Weights of a small masked image model: trained on telescope images of galaxies (Galaxy Zoo DECaLS).
Rows from block 7 of the encoder of a small masked image model, named by matrix and row number. Rows with one number belong to one neuron. Each number is 128 + 32 x the weight over its row's rms, rounded and kept within 0 to 255. All counts start at 0.
After each neuron's rows are labels from the 100 images, of 14976, where the neuron reaches its highest value: "strongest on" is what is common among them. Only what is clearly more common there than usual is listed. The data: telescope images of galaxies (Galaxy Zoo DECaLS). In brackets: how many of the 100, against the usual share in percent.
# fc1: MLP up (encoder.blocks.7.mlp.fc1.weight, 384x192), inputs 0-191
# fc2: MLP down (encoder.blocks.7.mlp.fc2.weight, 192x384, transposed), outputs 0-191

fc1.204 [150 154 103  86 167 120 157 102 147 148 126 123  92 125 158 151 164 147 200 195  84 149 101 166  84 201 108 170 127 145 149 162 127 114 123 163  85 114 114 105  78 159  99 133 122 209 126 150 147 139 192 113 151 135 119 153 100 159  92 161  99 165 143 137 157 156  95  94 115  90 142 135 117 120 126 154 161 175  75 113 149  76 139 149 161 105  58 177 192 112 131  91 165 137 134 110 104 157 128 104  67  75 177  81  98 179 116 108 112 163  78 124 118  77 146 148 123 157 146 143 135 176  66 133  82  76 116  97  99 105 123  96 117 147  89  79 181 158 212 102 140 150 134  79  54 145 125 152  93 166 132 117 126 127 131 130  75 147 128 191 127 113 122 121  98 160 160 107  98 120  90 107 125 159  87 172 114 128  93 152 112 125 135 162 133  79 126 167  85 132  89 118]
fc2.204 [126 108  97 128 134 158 167 145  63  96 112 127 138 161 114 150  95 154 110 120 158 139  78 157 147 146 133  86 116  87 144 145  86  81  88 114 171  94 154 140 103 116 145 132 117 125 191 145 192 160 206 214 165 124 159 204 135 150 108 137 121 113 234 173 105 111 109 107 131  74  92 166 109 118 110  98 125  61 146 108 184 141 118 127 145 127  83 143 109 193 143 158 136  92 110 109  95 152  89 109 182 155  96 173 156 192 152 101 144  64 144  98 141 119 136 118 111 121 141 147 161  94 189  72 117 128 133 159 131 197 131  82 155 104 154 125 150 130 166  78 109 161 158 126 110 139 179 138 161 153 128  86 157 135 134 154 139  92  76 102 109 148  78  60 143 142 163 119 109 141 173 157 141  90 106  99 136 160 104 167 122 115  99 177 124 145 131 155 147  82  98 101]
strongest on: shape: featured or disk (71 vs 30.4); edge-on disk: yes (34 vs 5.2)

fc1.269 [137 192 130 123 109 148 103 126 117 110  19 145 138 176 136 133 139 122 112  97 110 114 126 121  76  92 168 210  78 165 163 175 185 111 132 140 123 157 150 153 120 138 150  98 141 168 102  88 151 150  64 114 152 183 127 100 115 191 152 140 124 119  76 111 142 137 135 186 122 146 134 111 126 154 133 152  97 142 149 116 121 108 109 106 102  93 181 139 108 142 121 145  84 125 164 131  85 163 170  99   0 154 156  96 134 155 112  80 141 174  94 122 129 126 169 139 102 104 111 105 165 171  84 125 146  71 104 105 111 134 148 121  99 102  94 120 120  97 128 132 172 124 160  98  99 116 121 182 104  76  83 117 111 117 146  97  97 157 197 134 121 110 128 133 192 137 102 162 130 151  93 139 142 198 144 157 128  62 138 122 194 104 181 121  81 105 129 100 173 121 120 109]
fc2.269 [ 78 116 144 142 102 149  74 133  90 182 125 105 123 146 156 133 111 108  62 111 116 171 149  80 175  97  96 141  90 132 134 183 139 135 162 168 139 133 125 165 153 140 105 105 184  63 178  64 128 100 125 112  86 154 152 147  95  82 157 127 101  76 141  69 138 123 140 135 119 120 168 139 118 142 117 191  64 108 176 149  96  96  97 120 155 137 205 107 107 110 161 153  91 163 159  97 198 121 152 134 173 100  53  89  81 110 142 109 143  67  79 138 133 136 125 101 115  74 107  59 104 124 112 145 144 172 173 131 143  95  68 118  87 119 162 161 112 160  98 138 154  87 134 151 122 167 168 139 127 109 104  96 120 145  83 204 163 110 109 105 164 160 154 114 103 119 154 119 160 154 155  87 178  81 176 103 131 121 178 135 107  67 106  99 147 133 117 109 135  92 101 158]
strongest on: edge-on disk: yes (36 vs 5.2); roundness: cigar-shaped (36 vs 8.1)

fc1.263 [146 122 161 151 137 125 163  97 172 109 130 109 120 123 143  38 164 150 108 122  77 133 112 158  24 140  75 168 107 133 163 149 171 165 108 127 139 181  98 167 117 178 163 103 129 189 151 127 129 119 170 141 117 113 137 130 107 120 125 129 117 123 116 113  51 159  94  93 161 163 145 135 167 106 146  83 150 142 115 125 144 114 113 104 121 135 136 170 153 123 132 134 134 138 122  72 135 118 114 121 127 106 183 131 175 107  98  54 156 142 152  61  52 165 157 196 153 133 130 104 130 110  97 114  99 106  82  82  99 157 179 126 118 153  87 102 144 132  60 192 138 149 121 110 142  99  93 183 185 190 113  76 150 105 131 137 109 172 153 106  84 162 145 128 161 136 109 152 156 111  95  87 169 131 132 116  87 166  72 109 200 165  84 109 157 112 121 165 129 172  98  70]
fc2.263 [138  84 149 119 114 143 109 180 129 121 122 101 154 173 130 177 142 173 163 109 128  66 112 214  81 119 131 137 161 113 124 112 115 126 102  74 136 222 150 124 156 128 145 148 120 129 111 127 162 138 131 177 112 121 137 133 108 117 132 110 148 168 147  90  97  79 157 136 145 121 108 162 108  83 131 149 126 124  94 142 106 160 158 149 102 203  53 112 158 195  92  92 118 137 109 129 146 146 115 163 111  78 120 100 179 116 161  74  64 159 189 133 115 181 156 175 147 148  68 126 156  95 140 128  90 140 146 135 130 150 162 162 163 103  74 111 129  93 141 119  66 157 119 118 115  90 167 153 170 142 174  85 134 108 140  41 157 151 154 143 157  96 104 151 154 170  71  93 204 134 118 136 164 170  74  72 122 125 114 162 137 127 113 131  89 152  52 152 138 121 102  86]
strongest on: shape: featured or disk (60 vs 30.4); edge-on disk: yes (46 vs 5.2)

fc1.187 [110 143 144 107 158 103 125 121 118 145  94 108 163 129 136  61 134 143  86 136 103 133 151  33 199 148 123  75 109  87 159 127 157 113 109 164 140 105 135 150 136 138 102 106 165 158 187 132 143 122  96 155  92  97 143 153 130 199 149 139 167  67 191 122 107 149  91 109 123 121 123 118 108 140 119 167 137 172 148 157 183 153  72 166 140 135  83 124 121  99 198 132 134 142 143  76 134 127 182  89 132 149 180 115 121  74 135 151 114 128  93 105 114 106 117 103 139 163 124 144  83 158 126 127  69  78 110 143 167  78  82 110 116 149  99 115  62 172 159  96 110 133 143 123 211 106 151 152 193 155 155 123 100 177 132 153  73  69 109  78  92 152 124  30 115 135 123 127  70 134 145  95 148 128 123 138 150 111 148  79  83 104 176 131 181 132 104 125  74 113 101 160]
fc2.187 [146  97 119 106 107 162 108 164 139 142 109 129 159 134 119 135 123  98 176 179  81 111 120 160 135 112 146 121 136 175  96 139 120 155 124 100  78 175 196 123 131 164  91 187 182 197 140 131 122 152 132 130 119 139 139 152 121 108 178 126  85  96 119  58  93 117  65 101 138 111 128 112  49  92 115 145  74  81 153 129  73 113 140 175 117 159 130  94 110 122 119 114 152 159 106 198 145 107 126 162 132 107  64 129  99 145 171 163 123 150  75 149 102 111 175 182  55  81 102  90  67 129 111 124 152 249 114 170 124 136 155 116 118 158 141 127 107 123 139 153 113 113 146 141 118  94 152  97 149 136 146 146 157 155 139 186 180 171 128 105 225 104  90 179 103  88 150 110 172 112 138  98 150  95  73 117 109 161 127  99 131 132 131 107 136 116 127 100 156 106 168  90]
strongest on: edge-on disk: yes (37 vs 5.2); roundness: cigar-shaped (27 vs 8.1)

fc1.189 [135  75 127 129  73 144 147 166 164  64 112 207 183 102 135 138 152  97 103 126 123 105 146 103 127 116 131 101 104 106 159 183 139 111 116 167 147 164 142  85  93 121 129 125 172 140  94 130 115 137  71 152 148 121  92 101  95 123 128 195  70 103  66  82  87 153 122 108 125 140 134 121  99 128 159 139 103 179  80 113 112 148  95 157  94 120  93 175 122 111 130 121 134 171 160 135  86  58 106 211 145  86 132 169 122 127 109  78 127  98  87 149 123 163 234 155 126 105  96 103 104  86 133 124  60 110 150  88 134 105 131 208 131 204 159 155  84 144  91 194 139 117 155 128  69  95 142 156  98 142  54 107  81 118 137  96 174 139 124 116 134 150 150 177 126 149 161 115 102 151  99 145 115 139 154 133 139 101 158 103 140 184 108 108 117 103 186 139 127 115 114 130]
fc2.189 [134 140 134 107  71 149  90 108 141 132 183 128 147 151 160 161 133 115 133 108  93  79 166  65 148 110 112 155 160 100  75 169 148 118 152  97 180 176 127 102 125  99  90 124 144 136 130 118 122 120  88  91 109 156 119 164 111 112 135 100 170 145 138  87  97 148 135  89 139 101 159 124 114 127 127  86 131 149  54 104 121 145 132 109  60 150 184 145 140 178 130 159  83 157 122 115 133 142 101 235 148 128 138 122 149 112 117 149 103 149 159 143  91 138  76 129 131 142 124  97 204 156 144 145 148 177 117 173 112 126 129 122 157  87 105 162 123  80 192 127 137 105 143 185 127 108  90 108 189 159 111 128 127 136 132  29 211  63 107 178 134 130 106 201 143 149 126  69 135 128 115 162 105 111 117 129 134 132  57 184 165 129 168  67 122 131 174 150  86 172  83 100]
strongest on: shape: featured or disk (71 vs 30.4); edge-on disk: no (54 vs 24.7); spiral winding: tight (27 vs 6.8)

fc1.278 [119 150 110 102 107 107 115  87 128 129  74 145  95 108 138 138 123  72 104  64  95 131 135 170  78 107 176 190  96 127 161 124 169 100 133 136 106 128 109  85 102 170 200 145 116 150 170 123 164  73 114 108 149 184  56 174 143 154 164 182 123 157  57 133 143 164 163 136 101 182 100  91 160 161 144 152 128 153 101 187 101  68 118  85 174 125 117 195  97  88 145 113 100  96 130 141 108 112 176  97  61  98 138 141 130 129 126  86 148 119 125 156 166  81 130 144 111 159 142  95 141 119 134 123 133 114 130  87 138 118 120 112 142 131 153 155 199 195 187 154 175 164 119  90  99 148 138 121 113 105  77 107 129 129  62 127 173 140 146 100 199 152 118 168 145 157  99 110 155 109 102 161 135 131 157 190 109  56  98 139 107  95 175  92 112 161 116 142 184 121 123 129]
fc2.278 [ 94 110 111  88 183 130 140 149 137 159  81 101 162  28 198 111 130 102 103  81 102 132 121  90 155 158 131 125 128 136 122 173 104 133 124 111 202  96 146  77 107 121  91 110 162 145 102  88 122 101  96 140 173  93 129 133 126 124 162 169 129 113 134 138 114 158 130 192  85 175 164 135  96 132 117 152  73 156 120 106 107 120 126 148 157  99 117 133 139  84 123 152 134 140 163 107 101  86 145 130 141 140 149  53 110 139 111 148  90 149 141 152 110 167 167 130 171  72  86  58 144  80 189 113 107 146 203 159 184 168  97 180 131 168 147 150 121 135  59 133 196 109 144  87 138 113 169 148 118 143 137 111 113 154 149 152 182 147 139 140  55 138 131 147  99 142 158 174 129 173 101 161 151  58 144 143 138  89  64 100 123 174 115  49 159 137 149  99  98 117 129 130]
strongest on: edge-on disk: yes (28 vs 5.2)

fc1.149 [146 160 134 119 139 120 136 138 104 181 130 212 126 148  89 119 114 136 135 129 103 143 149 144  79 156 122 150 150 110 153 116  75 114 118 142 101 126 132 146  79 156 118 114  79 166 168 186 150  94  98  83 102 101  82 109 155 173 112 166 137 133 121 160  93 134 127  88 122 111 167  98 135  94 166 146 138  76  95 157 110 114  85 128  88 153 160 185  97 130 148 102  92 140 169  56 124 170 120 167 147  58 150 189 118  94 121  73 146  71 147 123 125 122 109 148  79 144 150 125 180 144  97 131 155 123  84  77 182 142  96  88 144 113 126 127 149 138  78 107 140 164 170 126 133 131 100 158 137 157 111 103 169 144  32 165  73 151 109 101  99 157 125 124 159 162  88  96 127  86  98  89 148 128 160  80 101 198  67 121 134 199 150 120 133 142 143 205 120 205  97 161]
fc2.149 [115 139 100  74 109  50 108 114 167  58 158 109 138 131 161 190 115 138 147 130 138 177 134 153 130 149 106 105 112 168 143 174 137 126 172 132 124 154  93 136 119  74 120 124 123 129  72 181 173 140 131 139 168 149 172 127 157 162 103 108 164  93 137 146 133 152 116 115  96 108 131 139 155 160 145  18 162 190  61 118 102 138 118  95 163  92 142 125 133 179 146 214 152 111  79  98 143 136 151 118 176 193  81 153 148 151 118 115 130 168 165 147  71 159 111 139 147 144 110 172 176 102 141  68 180 156 121 126  94 145 117 146 128  96 112 102 118 175 180  95  80 115 152 148 117  92  95 116  61 208 155 133 107 124 165 115 131  90 135 161  91 108 136 100 119 129 146  88 133 122 151 185 166 109 135 121 148 154 122 132 135 143 166 155 138 132 154 111 114 158  59  44]
strongest on: edge-on disk: yes (28 vs 5.2)

fc1.320 [105  98 120  91 177 225 139 109 150 197 123 167 218 148  76 108 134 113 128 154 130  92 116 146 120 193  90 155 130  99 156 117 133 103 140 130 100 118 136 111  96 203 128  98 140 140 188 160 111 148 125  60 139 133 125 149 132 186 100 122  84 104 158  96 100 170  85 110 165  96 140 142 120 116 141 133 126 125  96 140 124 130 119 147 118  67 176 190 111  88 151 117 170  80  79 111 121 179 132 138 104  96 196  75 166 111 151 162  91  83  88 128 150 133  92 117 163 142 172 139 126 108 144 142 172 118  89 116  93 158 114 151  84 144 175  91 110 143 161 169  94 137  77 147  85 135 120 148 135 149 129  81 135 164 149 169 136 146 141 104 148 106  98 135  68 204 211 139  90 150 114  99 126  95 114 156 151 135  94 132 109 131 166  99 108  95  83 147  61 163 130 159]
fc2.320 [ 94 126 146 136  84 133 149 140 124  85  41 105 119 141  72 148 127 154  99 144 164  85 103 111  95 119  74 159 105 141 124 118  62  99  88  55 142 139 130 152 207 125 129 128 114 159 169 145 166 141 159 150 131 115 174 135 126  93 106  86  57 181 131 152 103  88 129 128 147 171 132 151 100 141 120 132 127 126 129  99 160 120 154 130 148  97  51 137 166 185 170 177 145 137 133  93 131 162 119  87 126 133 215 107 117 143 122 149  99 108 196 170 166 188 166 118 153 104 135 142 123  59 132  92 169  67 163 146 125 184 135 143 127 140 124  46  85 107  79 119 129 167 128 139  78 150  48 125 103 107 111 120 163 144 153 163  49 175 172 145  89 161 131  97 121 117  82  83 115 102 134 119 145 136  99 167 138 156 134 123 164  94 149  84 109 136 119 110 122 115 141 120]
strongest on: shape: featured or disk (61 vs 30.4); edge-on disk: yes (53 vs 5.2); roundness: cigar-shaped (33 vs 8.1)

fc1.53 [134 120 155 114 168 111 167 175 117 131 113 134  92 155 106 114  98 144 178  59 182 145  80 119  94  99 135 116 121 112 161 100  97 151 110 149 121 131 136 168 147 116 180 136 110 101 133 124 168 116 155 156 160 189 148 127 145 132 138 116  60 192 112 122 114 100 150  81 162  86 104 131 156 102 127 110 172 122 102 142 206  66 118 106 155 101  92  95 141 142 115 166 115  58  99 180 119  89 112 109  69 121 120 184 189 153 133  77  92 107 100 105 146  90 148 135 161 149 154 155  95  37 161 110 130 123 125 136 111 157 159  88 119 132 160 160 165 109 134 126 194 115 131 107  69  77 150 107  94 152 122 132  83 119  91  36 138 143  67 128 113  88  84 125 137 131  70 149 133 109 151 185 140 112 121 161 103 146  60 181 126 109 134 128 114  87 103 145 191  70  97 122]
fc2.53 [ 99 138 147 105 139 110 125 152 111 145 165 127 182 182 145 102  88 163  81 119 115 162 134 138 135 100 222 142  86 126 105 121 150 119 110 134 124 157 145 125 164 115  72 140  99 118  76 140 126 142 199 158 153 157 165  85 148 126 158  93 216 131 124 172 128 109 119  58 162 140 141 144 103 146  87 111 143 185 135 121 154 107 150 163 147 149 133 109 119 153 137 122 117 120 108 131  82 200 158  71 128 120 140 159 133 144 125 129 166  64 129 134 140  94 223  92 151 104  38 140 108 162 123  89 141  96 124 110 114 137 106 135 123 153 128 115 177 165 165  96 126 141 150  44 112 105 122 133 102 102 160 105 139 118 111 152 122 149 178  88 103 178 124  96 170  86 145  91  41 130 124  67 143  89 167  99 102  96 172  68 129 155 121 214 174 134 145 120  98 109 106 128]
strongest on: shape: featured or disk (62 vs 30.4); edge-on disk: yes (41 vs 5.2)

fc1.241 [148 165 103  94 144 155 120 112 163 136 148 148 185 137 146 105 155 169 127 170  80 131 109 181 126 148  70  99 112  59 124 127 186 127 112 120 147 144 137 107  98 128 107 104 142 144 184 127 123 144  62 127 132  77 161 125 114 177  86 114 209 176 179 144 103 165  41 153 127 124 147 125 140 165 150 133  93 106  51 122 161 171 115  96  93 139 150 176 149 152 167 145 158 157 133 138 111 114 182 112 127 104 164 105 192 111 132 109 140  77 116 142  86 113 121 110 137 126 126 189 158 118 129 161 131 161 135 151 155 129 107 139 149 120  79  97  73  73 100 172 127 181  65 198 183 112 118 121 168 130 120  95 135 109 128 128 151 100 116  95  92 112  87 118 100 119 189 109  97 102 103  50 123 129  70  68 119 132  86 113 110  69 151 126 182 106 147 102 111 179  88 149]
fc2.241 [121 124 122 117 138 164 206 137 125  89  95 146 124 102 134 156 101 168 126 164 153 104 125 120 145 147 116 233 139 126 157  69  87  79 115  75  85 121  96 116 127 113 127 140 121 172 131 125 115 188 210 140 134 105 112 131 117 140 164 157 127 164 126 224 150  62  43 137 152 157  93 159 139 125 208 130 135 199 119 157 173  97 158 121 143  63  76 122 143 131 117 122  94 125 123 191 101 186 101 138 100 107 173 109 143 136 113 165 165  87 162 103 122 149 147 151 135 112 107 125 144 106 223  85 132 111 142 159 141 169 116  96 137  76 134  81 135 147 112 135 113 172 148 131  99 128 130 127 161  93 142  96 185 123 150  84 140 132 129 138 124 149  78 115  73  80  61 111 132 143 146  89 112 103 152 153 152 119 139 117 152 120  94 147 103 118 106 128  85 136  51 132]
strongest on: edge-on disk: yes (26 vs 5.2)

fc1.348 [119 134 148  87  85 113 128 153 133 108  86 140 135 132 154  73 129 115 148 116 192 139 159 219  99 113 180  97 126 128 172 139 130 149 129 155 114 128  67 139 180 177 182 113 171 125 145 135 185 104 129  89 126 190  87 110 144 122 132 151 158 157 113  69 137 135 124 114 113 159 154 110 145 128  98 156 140 144  64 159 125  35 145 125 126  93 138 145  62 100 150  94  86 138 122 180 110 169  96 118  51 123 155 139 133 141 158 103 122 154 110 108 125 144 129 173 128  18 126 119 106 153 123 115 125 124 182 119 117 174 192  83  94 129  99 112 110 138 158  65 148  77 114 151  98  64 167 117 126 146  83 100  91 128 113 120 144 115  52  97 180 116 114 178  93 143 104 109 169 152 160 143 172 156  73 176  92  97 131 148 121 138 105 154 149 152 103 161 168 134  93 112]
fc2.348 [ 96  45 143  73 116 132 142 203 135 135 207 149  96 190 134  93 134  79 117 193 172 144 116 128 156  77 113 109  87 160 113 138 158 141 151  91 138 147 117 131 145 129  85 103 168 147 125 155 108 108 133 123 173  68 122  87 138 154 107 195 153 124 106  99 178  99  83  94 130 144 109 158 129 120 153 181 163 169 118 139 140 152 148 133 115 189  27 103  89 115 136 156 134 155 104 147 179 112 165  85 148 154 119  79 166 161 139  69 173 128 127 132 101 138 167 122 109  68 122 173 154 150 144 123 145 178 115 163 142 158 140 107 123 152 105  66  68 132 136 117  82  88 124  87 134  86 182 105 159 122 165 151 187 183  96  99 131 156 184 114 194 118 119 138 146 111 125 134 128 134 137 111 150 143 152  78 125 104 117 136 156 177 145  74 163 136 120 137  75 103 102 107]
strongest on: shape: featured or disk (66 vs 30.4); edge-on disk: yes (32 vs 5.2)

fc1.6 [134  47 124  50 179  79 195 140 173  67  50 121  98 120 142 122 116 108 146  88 122 112 135 145 119 172 195 121 125  84 153 125  81 178 100 142  92 112  91 100 181 214 182 116 122 132 105 149 111 148 118 144 139 162 135  99 156 136  98 112 139 119 101 141 117 125  84  60 167 137 151 123 151 109 142 108  82  81 119 141 137 104 145 164 148 123  68 117 145 133  80  96 170 158 116 168  80 145  91  77 103 131 135 129 159 139 103 163  87 166 108 173 148 143 125 140 146  92 147 135  77 149  99  97 130 100 120 103 134 174 181 126 167 148 148 156 128 169 130  77 144 123 100 125 129 120 110 143  97 103  98 176 118 122 115 150 137 103 151 121 124  79  81 200 147 140 166 136  94 145 131 206 107 114  68 129  98  74 179 114 146 136 154 185 175 113 181  82 166 133 112 139]
fc2.6 [191 146 137  97 168  79 121 100 108 110 201 127 135 118  82 133 131 166 124 161 145 114  73 110 116 124 209  65 142  98 103  97 121 149 142 154 122 107 182 141 122 107 112 165 152  45  94 159 139  80 114 102 119 183 107 114 141 174 129 150 185 170 169 145 132 112 118 132 130  64 153 179  66 140  84  83 190 123 162 106 120 148 126 162 165 125 134  91 169 162 104  93 100  57 147 108 147 112  87 136 122 146 143 118 110  97 143 149 148  81 128 103 130 121 103 103 140  76 131  93 116 199  91 158 159 140 107 130 133 118  96 162  65 134 142 104 128 162 135  57 122 123 114 105 211 145 137 115 129 143 195 160 165 111 125 149 101 111  91 117 157 137 129  76 132  52 165  94  68 121 171  69 121 158 104 130  77 156 151 119 115 139 152 159 172 154 137 165 119 133 104 106]
strongest on: edge-on disk: yes (47 vs 5.2); roundness: cigar-shaped (25 vs 8.1)

fc1.131 [109 165 115 124 177 152 101 132  97 108 129  98 106 164 111  51 152 121 123 150 132 128 143 139 105 153 124 184  95 137 147 126 110 159 114 109 158 124  77 123 172 166 175 112 150 124 170  96 111 144 182 109 159 209 126 111 151  95 105 108 100 113 119 146 137 166  86  76 149  92 129 130 138  98 106 158 127 132 131 187 207 110 127 123  81  81 152 162 100  63 160 127 167 164 106 103 126 209 119 132 103  49 175 125 152  68 115 128  41 122 170  93 146 152  89 110 134 125 174 114  77 127 201 153 154 127 152 116 148  88 120  73 121 171 143  64 125 128 128 111 143 183 115 121 132 133 142 137 191 136 116 135 145 145 147 169  88 123 116 108 144 117  87 189  72 151 161 160  97 103 102 156 179 113 116 132 101 187 135 160 126  47 119 136 131 123 137 194 114 174 139 138]
fc2.131 [ 97 196 101 132 111 101 152 132 126 172 116 135 135 171 175 154 109 173 136 158 174 172 121 118  58 104 105 169 157 166 158 151 152 120 145 152 125 135 149 140 154 125 104 156 110 102 123 175 128 153 175 148 126  83 161 169 126 114 130  82  66 126 114 108 116 117 118  43 132 135 119 121 109 216 122 113 191  93  82 136 195 139 152 119 141 128 180  64  95 137 121 132 123 111  71 167 100 135 100 119 138 130  95 114 110 121 152 138 109  37 137 107 124 136 108  77 156 116 194  98 112 154 133  93 145 179 106 176  86 137 118 159 112 140 105 149  33 116  90 165  99 161 107 122 133 121  84 122 100 162 167 100 181 143 123 103 104  97 121 168 161 150 144 151 118 167 143   5 104 113 162 114 131  70  95 146 107 147 138 122 150 130 112 137  94 105 167 116 138  94  82  86]
strongest on: shape: featured or disk (67 vs 30.4); edge-on disk: yes (55 vs 5.2); roundness: cigar-shaped (32 vs 8.1)

fc1.245 [144 119 173  90 118 177 116 175 173 112 130 165 157  95 179  97 162 120 108 151  87 109 137 147 146 142  83 152 114  96 160 128 188 150  97 168 142 120  40 141 130 169 126 131 121 142 156 100 124 114 112  86 120 109 100 133 126 152 108 154  84  93 148  86  83 193 164  67 136 115 124 118 149 108  65 102 163 120 111 150 132 120  93 121 120 130 160 157 152 112 165 106 119 173 132 128  60  76 157 171 118  67 146  92 154 118 142 120 145  90 107  94 109 177 171 131 179 165 154 137 158  72  59 164  71 120 184 106 139 108 156 114 176 181 103 157 140  46 125 197 194 135  86 140  83  78 147 130 152 195 178  91 124 121  99  86 142  93 111 127 139 152 165 182 139 143 156 121 147 144  97 103 147 135 124 130 120 107 120 185 134 123 160  64 114  94  83 124 127 152 110 114]
fc2.245 [ 81 184 121 177 142 107 136  89 127  98 138 116  91 142 202 113 129 154  67  99 129 115  85 146 185 150 125 122 131  92 130 123 171 118 168 149 155 107  67 108 160 142  88  96 150 173 121  73 146 135 110  91 102 167 142 160 183 144 130 168 133  98 127 125 130 147 117  92 127 184 142 143 159 134 159 123 142 138 146 117 120 154 124  65 141  90 188 116 177 110  97 134  71 146 133 140  97  48 108 173 136 129 147 133 164 151 140 143 118 132  79  81 114 143 130  74 171 127 152  93 204 129 128 158 138 119 176 137 143 143  59 191 197 124 114 139 146  70 107 135 131 129 152 122 147 101 118 106 180 138 110 121 158 159 131  58 117 100  96 154  97 128  87 162 163 151 178 141 159  66 127 127 155 118 158 141 155 116  67 123  80 188 149  54 165 196 132 134 113 149  65 160]
strongest on: shape: featured or disk (74 vs 30.4); edge-on disk: no (55 vs 24.7); spiral arms: yes (49 vs 18.8)

fc1.286 [172 103 141 113 139 189 155 176 178 135 126 153 170 112 149 132 141  85 133 126 127 165 114 118  42 161 151 168 106 129 136 169 132 155 107  79 141 134 108 169 181 165 136 109 144 161 100 113 144 126 195 159 109 104 141  97 154  85  80  92 134 117 117 141  75 143 149  73 130 102 146 145  76  60 105  93 104 139 131  80  89 169 181 182 134 130  74 141 151 129 121 109 155 137 101 130 100 143 129 106  84 103 174 130 120 138 111  73  84 212 168 191  73 176 141 161 144  99 121 110 140 144 159 127  86  98 148 110 119 134 232 172 123 180 113 166 149 131 140  89 131 133 132 123 108 121 110 153 114 164 132 111 155 110  89  51  76 115 121  94 101  87 147 186  85 141 163 113 115 140 113 188 139 165  93 146 130 118 148 101 138 157 136 174 128  88 163 192 154 151  94 133]
fc2.286 [133  58 113 215 139 128 117 179 132  92  94 132 113 141 114 182 106  99 166 140 147  56 128 121  82  85  94 141 140  85 149  84 134 141 103 107 138 149  98 138 140 142 150 131 141 114 168 187 132  52 104  50 117 105 158 159 105 106 139 164 165 167 141 109 118 117 166 101 149 104 183 112 129  91 166 111 116  77  89  83  48 169 154 139  87 221 123 151 134 210 126 169 134  97 177 128 156 106  90 158 138 134  95 134 151  66 125  93 126 122 125  76 131 139 110 184  80 157 124 142 136 160 167 172 121 163 148 133 145 103 155 100 143 128 134 139 109 119 102 116 124 152 126 142 173 129 129 109 159 128 149  57 153 130 106  86 179  92  52  77 141 111 165 120 120  96 118 120 130 107 130 187 145 135  84 108 116 195  98  96 136 149 145 155 136 149  96 146 126 190 105 144]
strongest on: shape: featured or disk (61 vs 30.4); edge-on disk: yes (37 vs 5.2)

fc1.360 [111  80 180 117 179 123  46 152 105 154 181 147 148 170  76 141 115  93 134 154 191  83 106 136 127  96 141  66 140  96 157 104 126 161 123 110 138 156 136 167  79 128 186  83 122 138 137 108 191 127  89 110 157 147 123 159 143 136 125 152  93 102 145  64 130 180  93 156 169  74 175 117 140  66  94 148 128 131 125 166 170 153 126 148 126 161 120 142  57 120 129 126 141  81 150 192 167 139 135 194 154  84 150 132 114 124 182 107  53  70 103 119 135  94 153  94 106  85 108 144 145  84 191 162 140 171 101 125 180 131 109  93 107 153 148 111 106 185 134 155 158 160 118 136 136  72 108 104 134 129 163 113 138 113 124 131 167 106  82  90 110 140  94 156 113 148 118 155  97 126 111 155 170 132 103 122 121 184  94  84  97  96  79 102 137 124  76  95 108 100 105 198]
fc2.360 [158 133 153 178 123 117 122 119 137 129 169 114 153 123 134 118 131 134 120 137 139 144 115 117 137 113 154 170 255 113  35 139 173 146 131 184 122 105 172 119  71 133 106 171 127  87 149 161 138 165 150 109 146 175 102  97 181 119  80 150 213 139 111  91 138 119  91 116 106 141 112  84 117 134 134  84 134 118 124 137 132 122 143 118 179 107 115 149 106 143 136 137 126 145 125  74  88 144 188  73 116 119 117 117 126 151 145 168 114 164 122  92 119 180 102  88 135 114 127 162 140 111 123 185 132 125 118 167 135 106  63 125 120 104 158 169 141 100 177 123 122 100 118 111 152 194  62 102 187 150 152 124 143  89 128 116 116 159 139  96 118 136 124 148  94  33 153  74 139  95 144  79  77 161 139 127 145 116 103 174 129 121 173  80 142 156 110 110 151 101 251 110]
strongest on: shape: featured or disk (67 vs 30.4); edge-on disk: no (55 vs 24.7); bulge size: small (31 vs 7.2)

fc1.377 [ 92 138 141  99 119 194 108 111 117 122 103 169 192 130 127 102 145  89 145  89 104 154 120 133  81 168  92 131  50  74 135 119 154 182 141 127 169 127 125 117  97 160 114  40 136 177 152  93 124  94  72 148 166 100 108 178 126 169 104 172 133 121 130 175 130 195 103 123 143 143  93 114 154 131 102 135 165 145 124  86 144  99  55 118 103  70 135 130 134 115 153 235 111 141  80 130 185 131 186 160  84 132 127 131 132 159 142  88 145 118 146  90 102 114 157  82 165 161 157 172 207  84  85  91 106  79 131 104 169 114 143 118 126 126 161 128 133 123  83 150 212 154 135 132 127 139 132 152  67 132 108 128  92 155  96 147 122  91 131  86  89 165 158  66 159 113 135 149  98 166 115 107 141 186 106 130 128  80 119 114 120 127 106 106 164  89 138 103 131 100  98 149]
fc2.377 [130 118 122 110 109 121  94 154 126 102 106 139  93  97 110  97 124  95 140 169 135 114 141 128 133 180 128 147  80  74 186 108  64 137 135 134  48 142  55 123 133 130 139 165 210 119 111 168 157 148 106 151 135 150 121 125 145 121 104 189 100 124 103 184 152 141 167 185 101 111 123 137 131 155  96  94 117 199 144 174  80  74 127 152 137 113 104 102 157  62 115  84 109 114 149 161 142 169 144  91 117 114  93 165 112 145 126 124 122  79  91 170 176  40 139 117 104  55 145 124 118 142 113 116 145 154 155 141 178 124  93 149 115 179 150 139 129 151 124  86 154 128 134 127  84 134 134 123  56 100 148 145  80 102 170 179  90 184 132  80 114 157 148 118  74 104 146 123  75 139 126 106 186 200 175 139 127 110 173 116  70 189 120 123 127 129 155 118 110 127  87 194]
strongest on: edge-on disk: yes (48 vs 5.2); roundness: cigar-shaped (32 vs 8.1)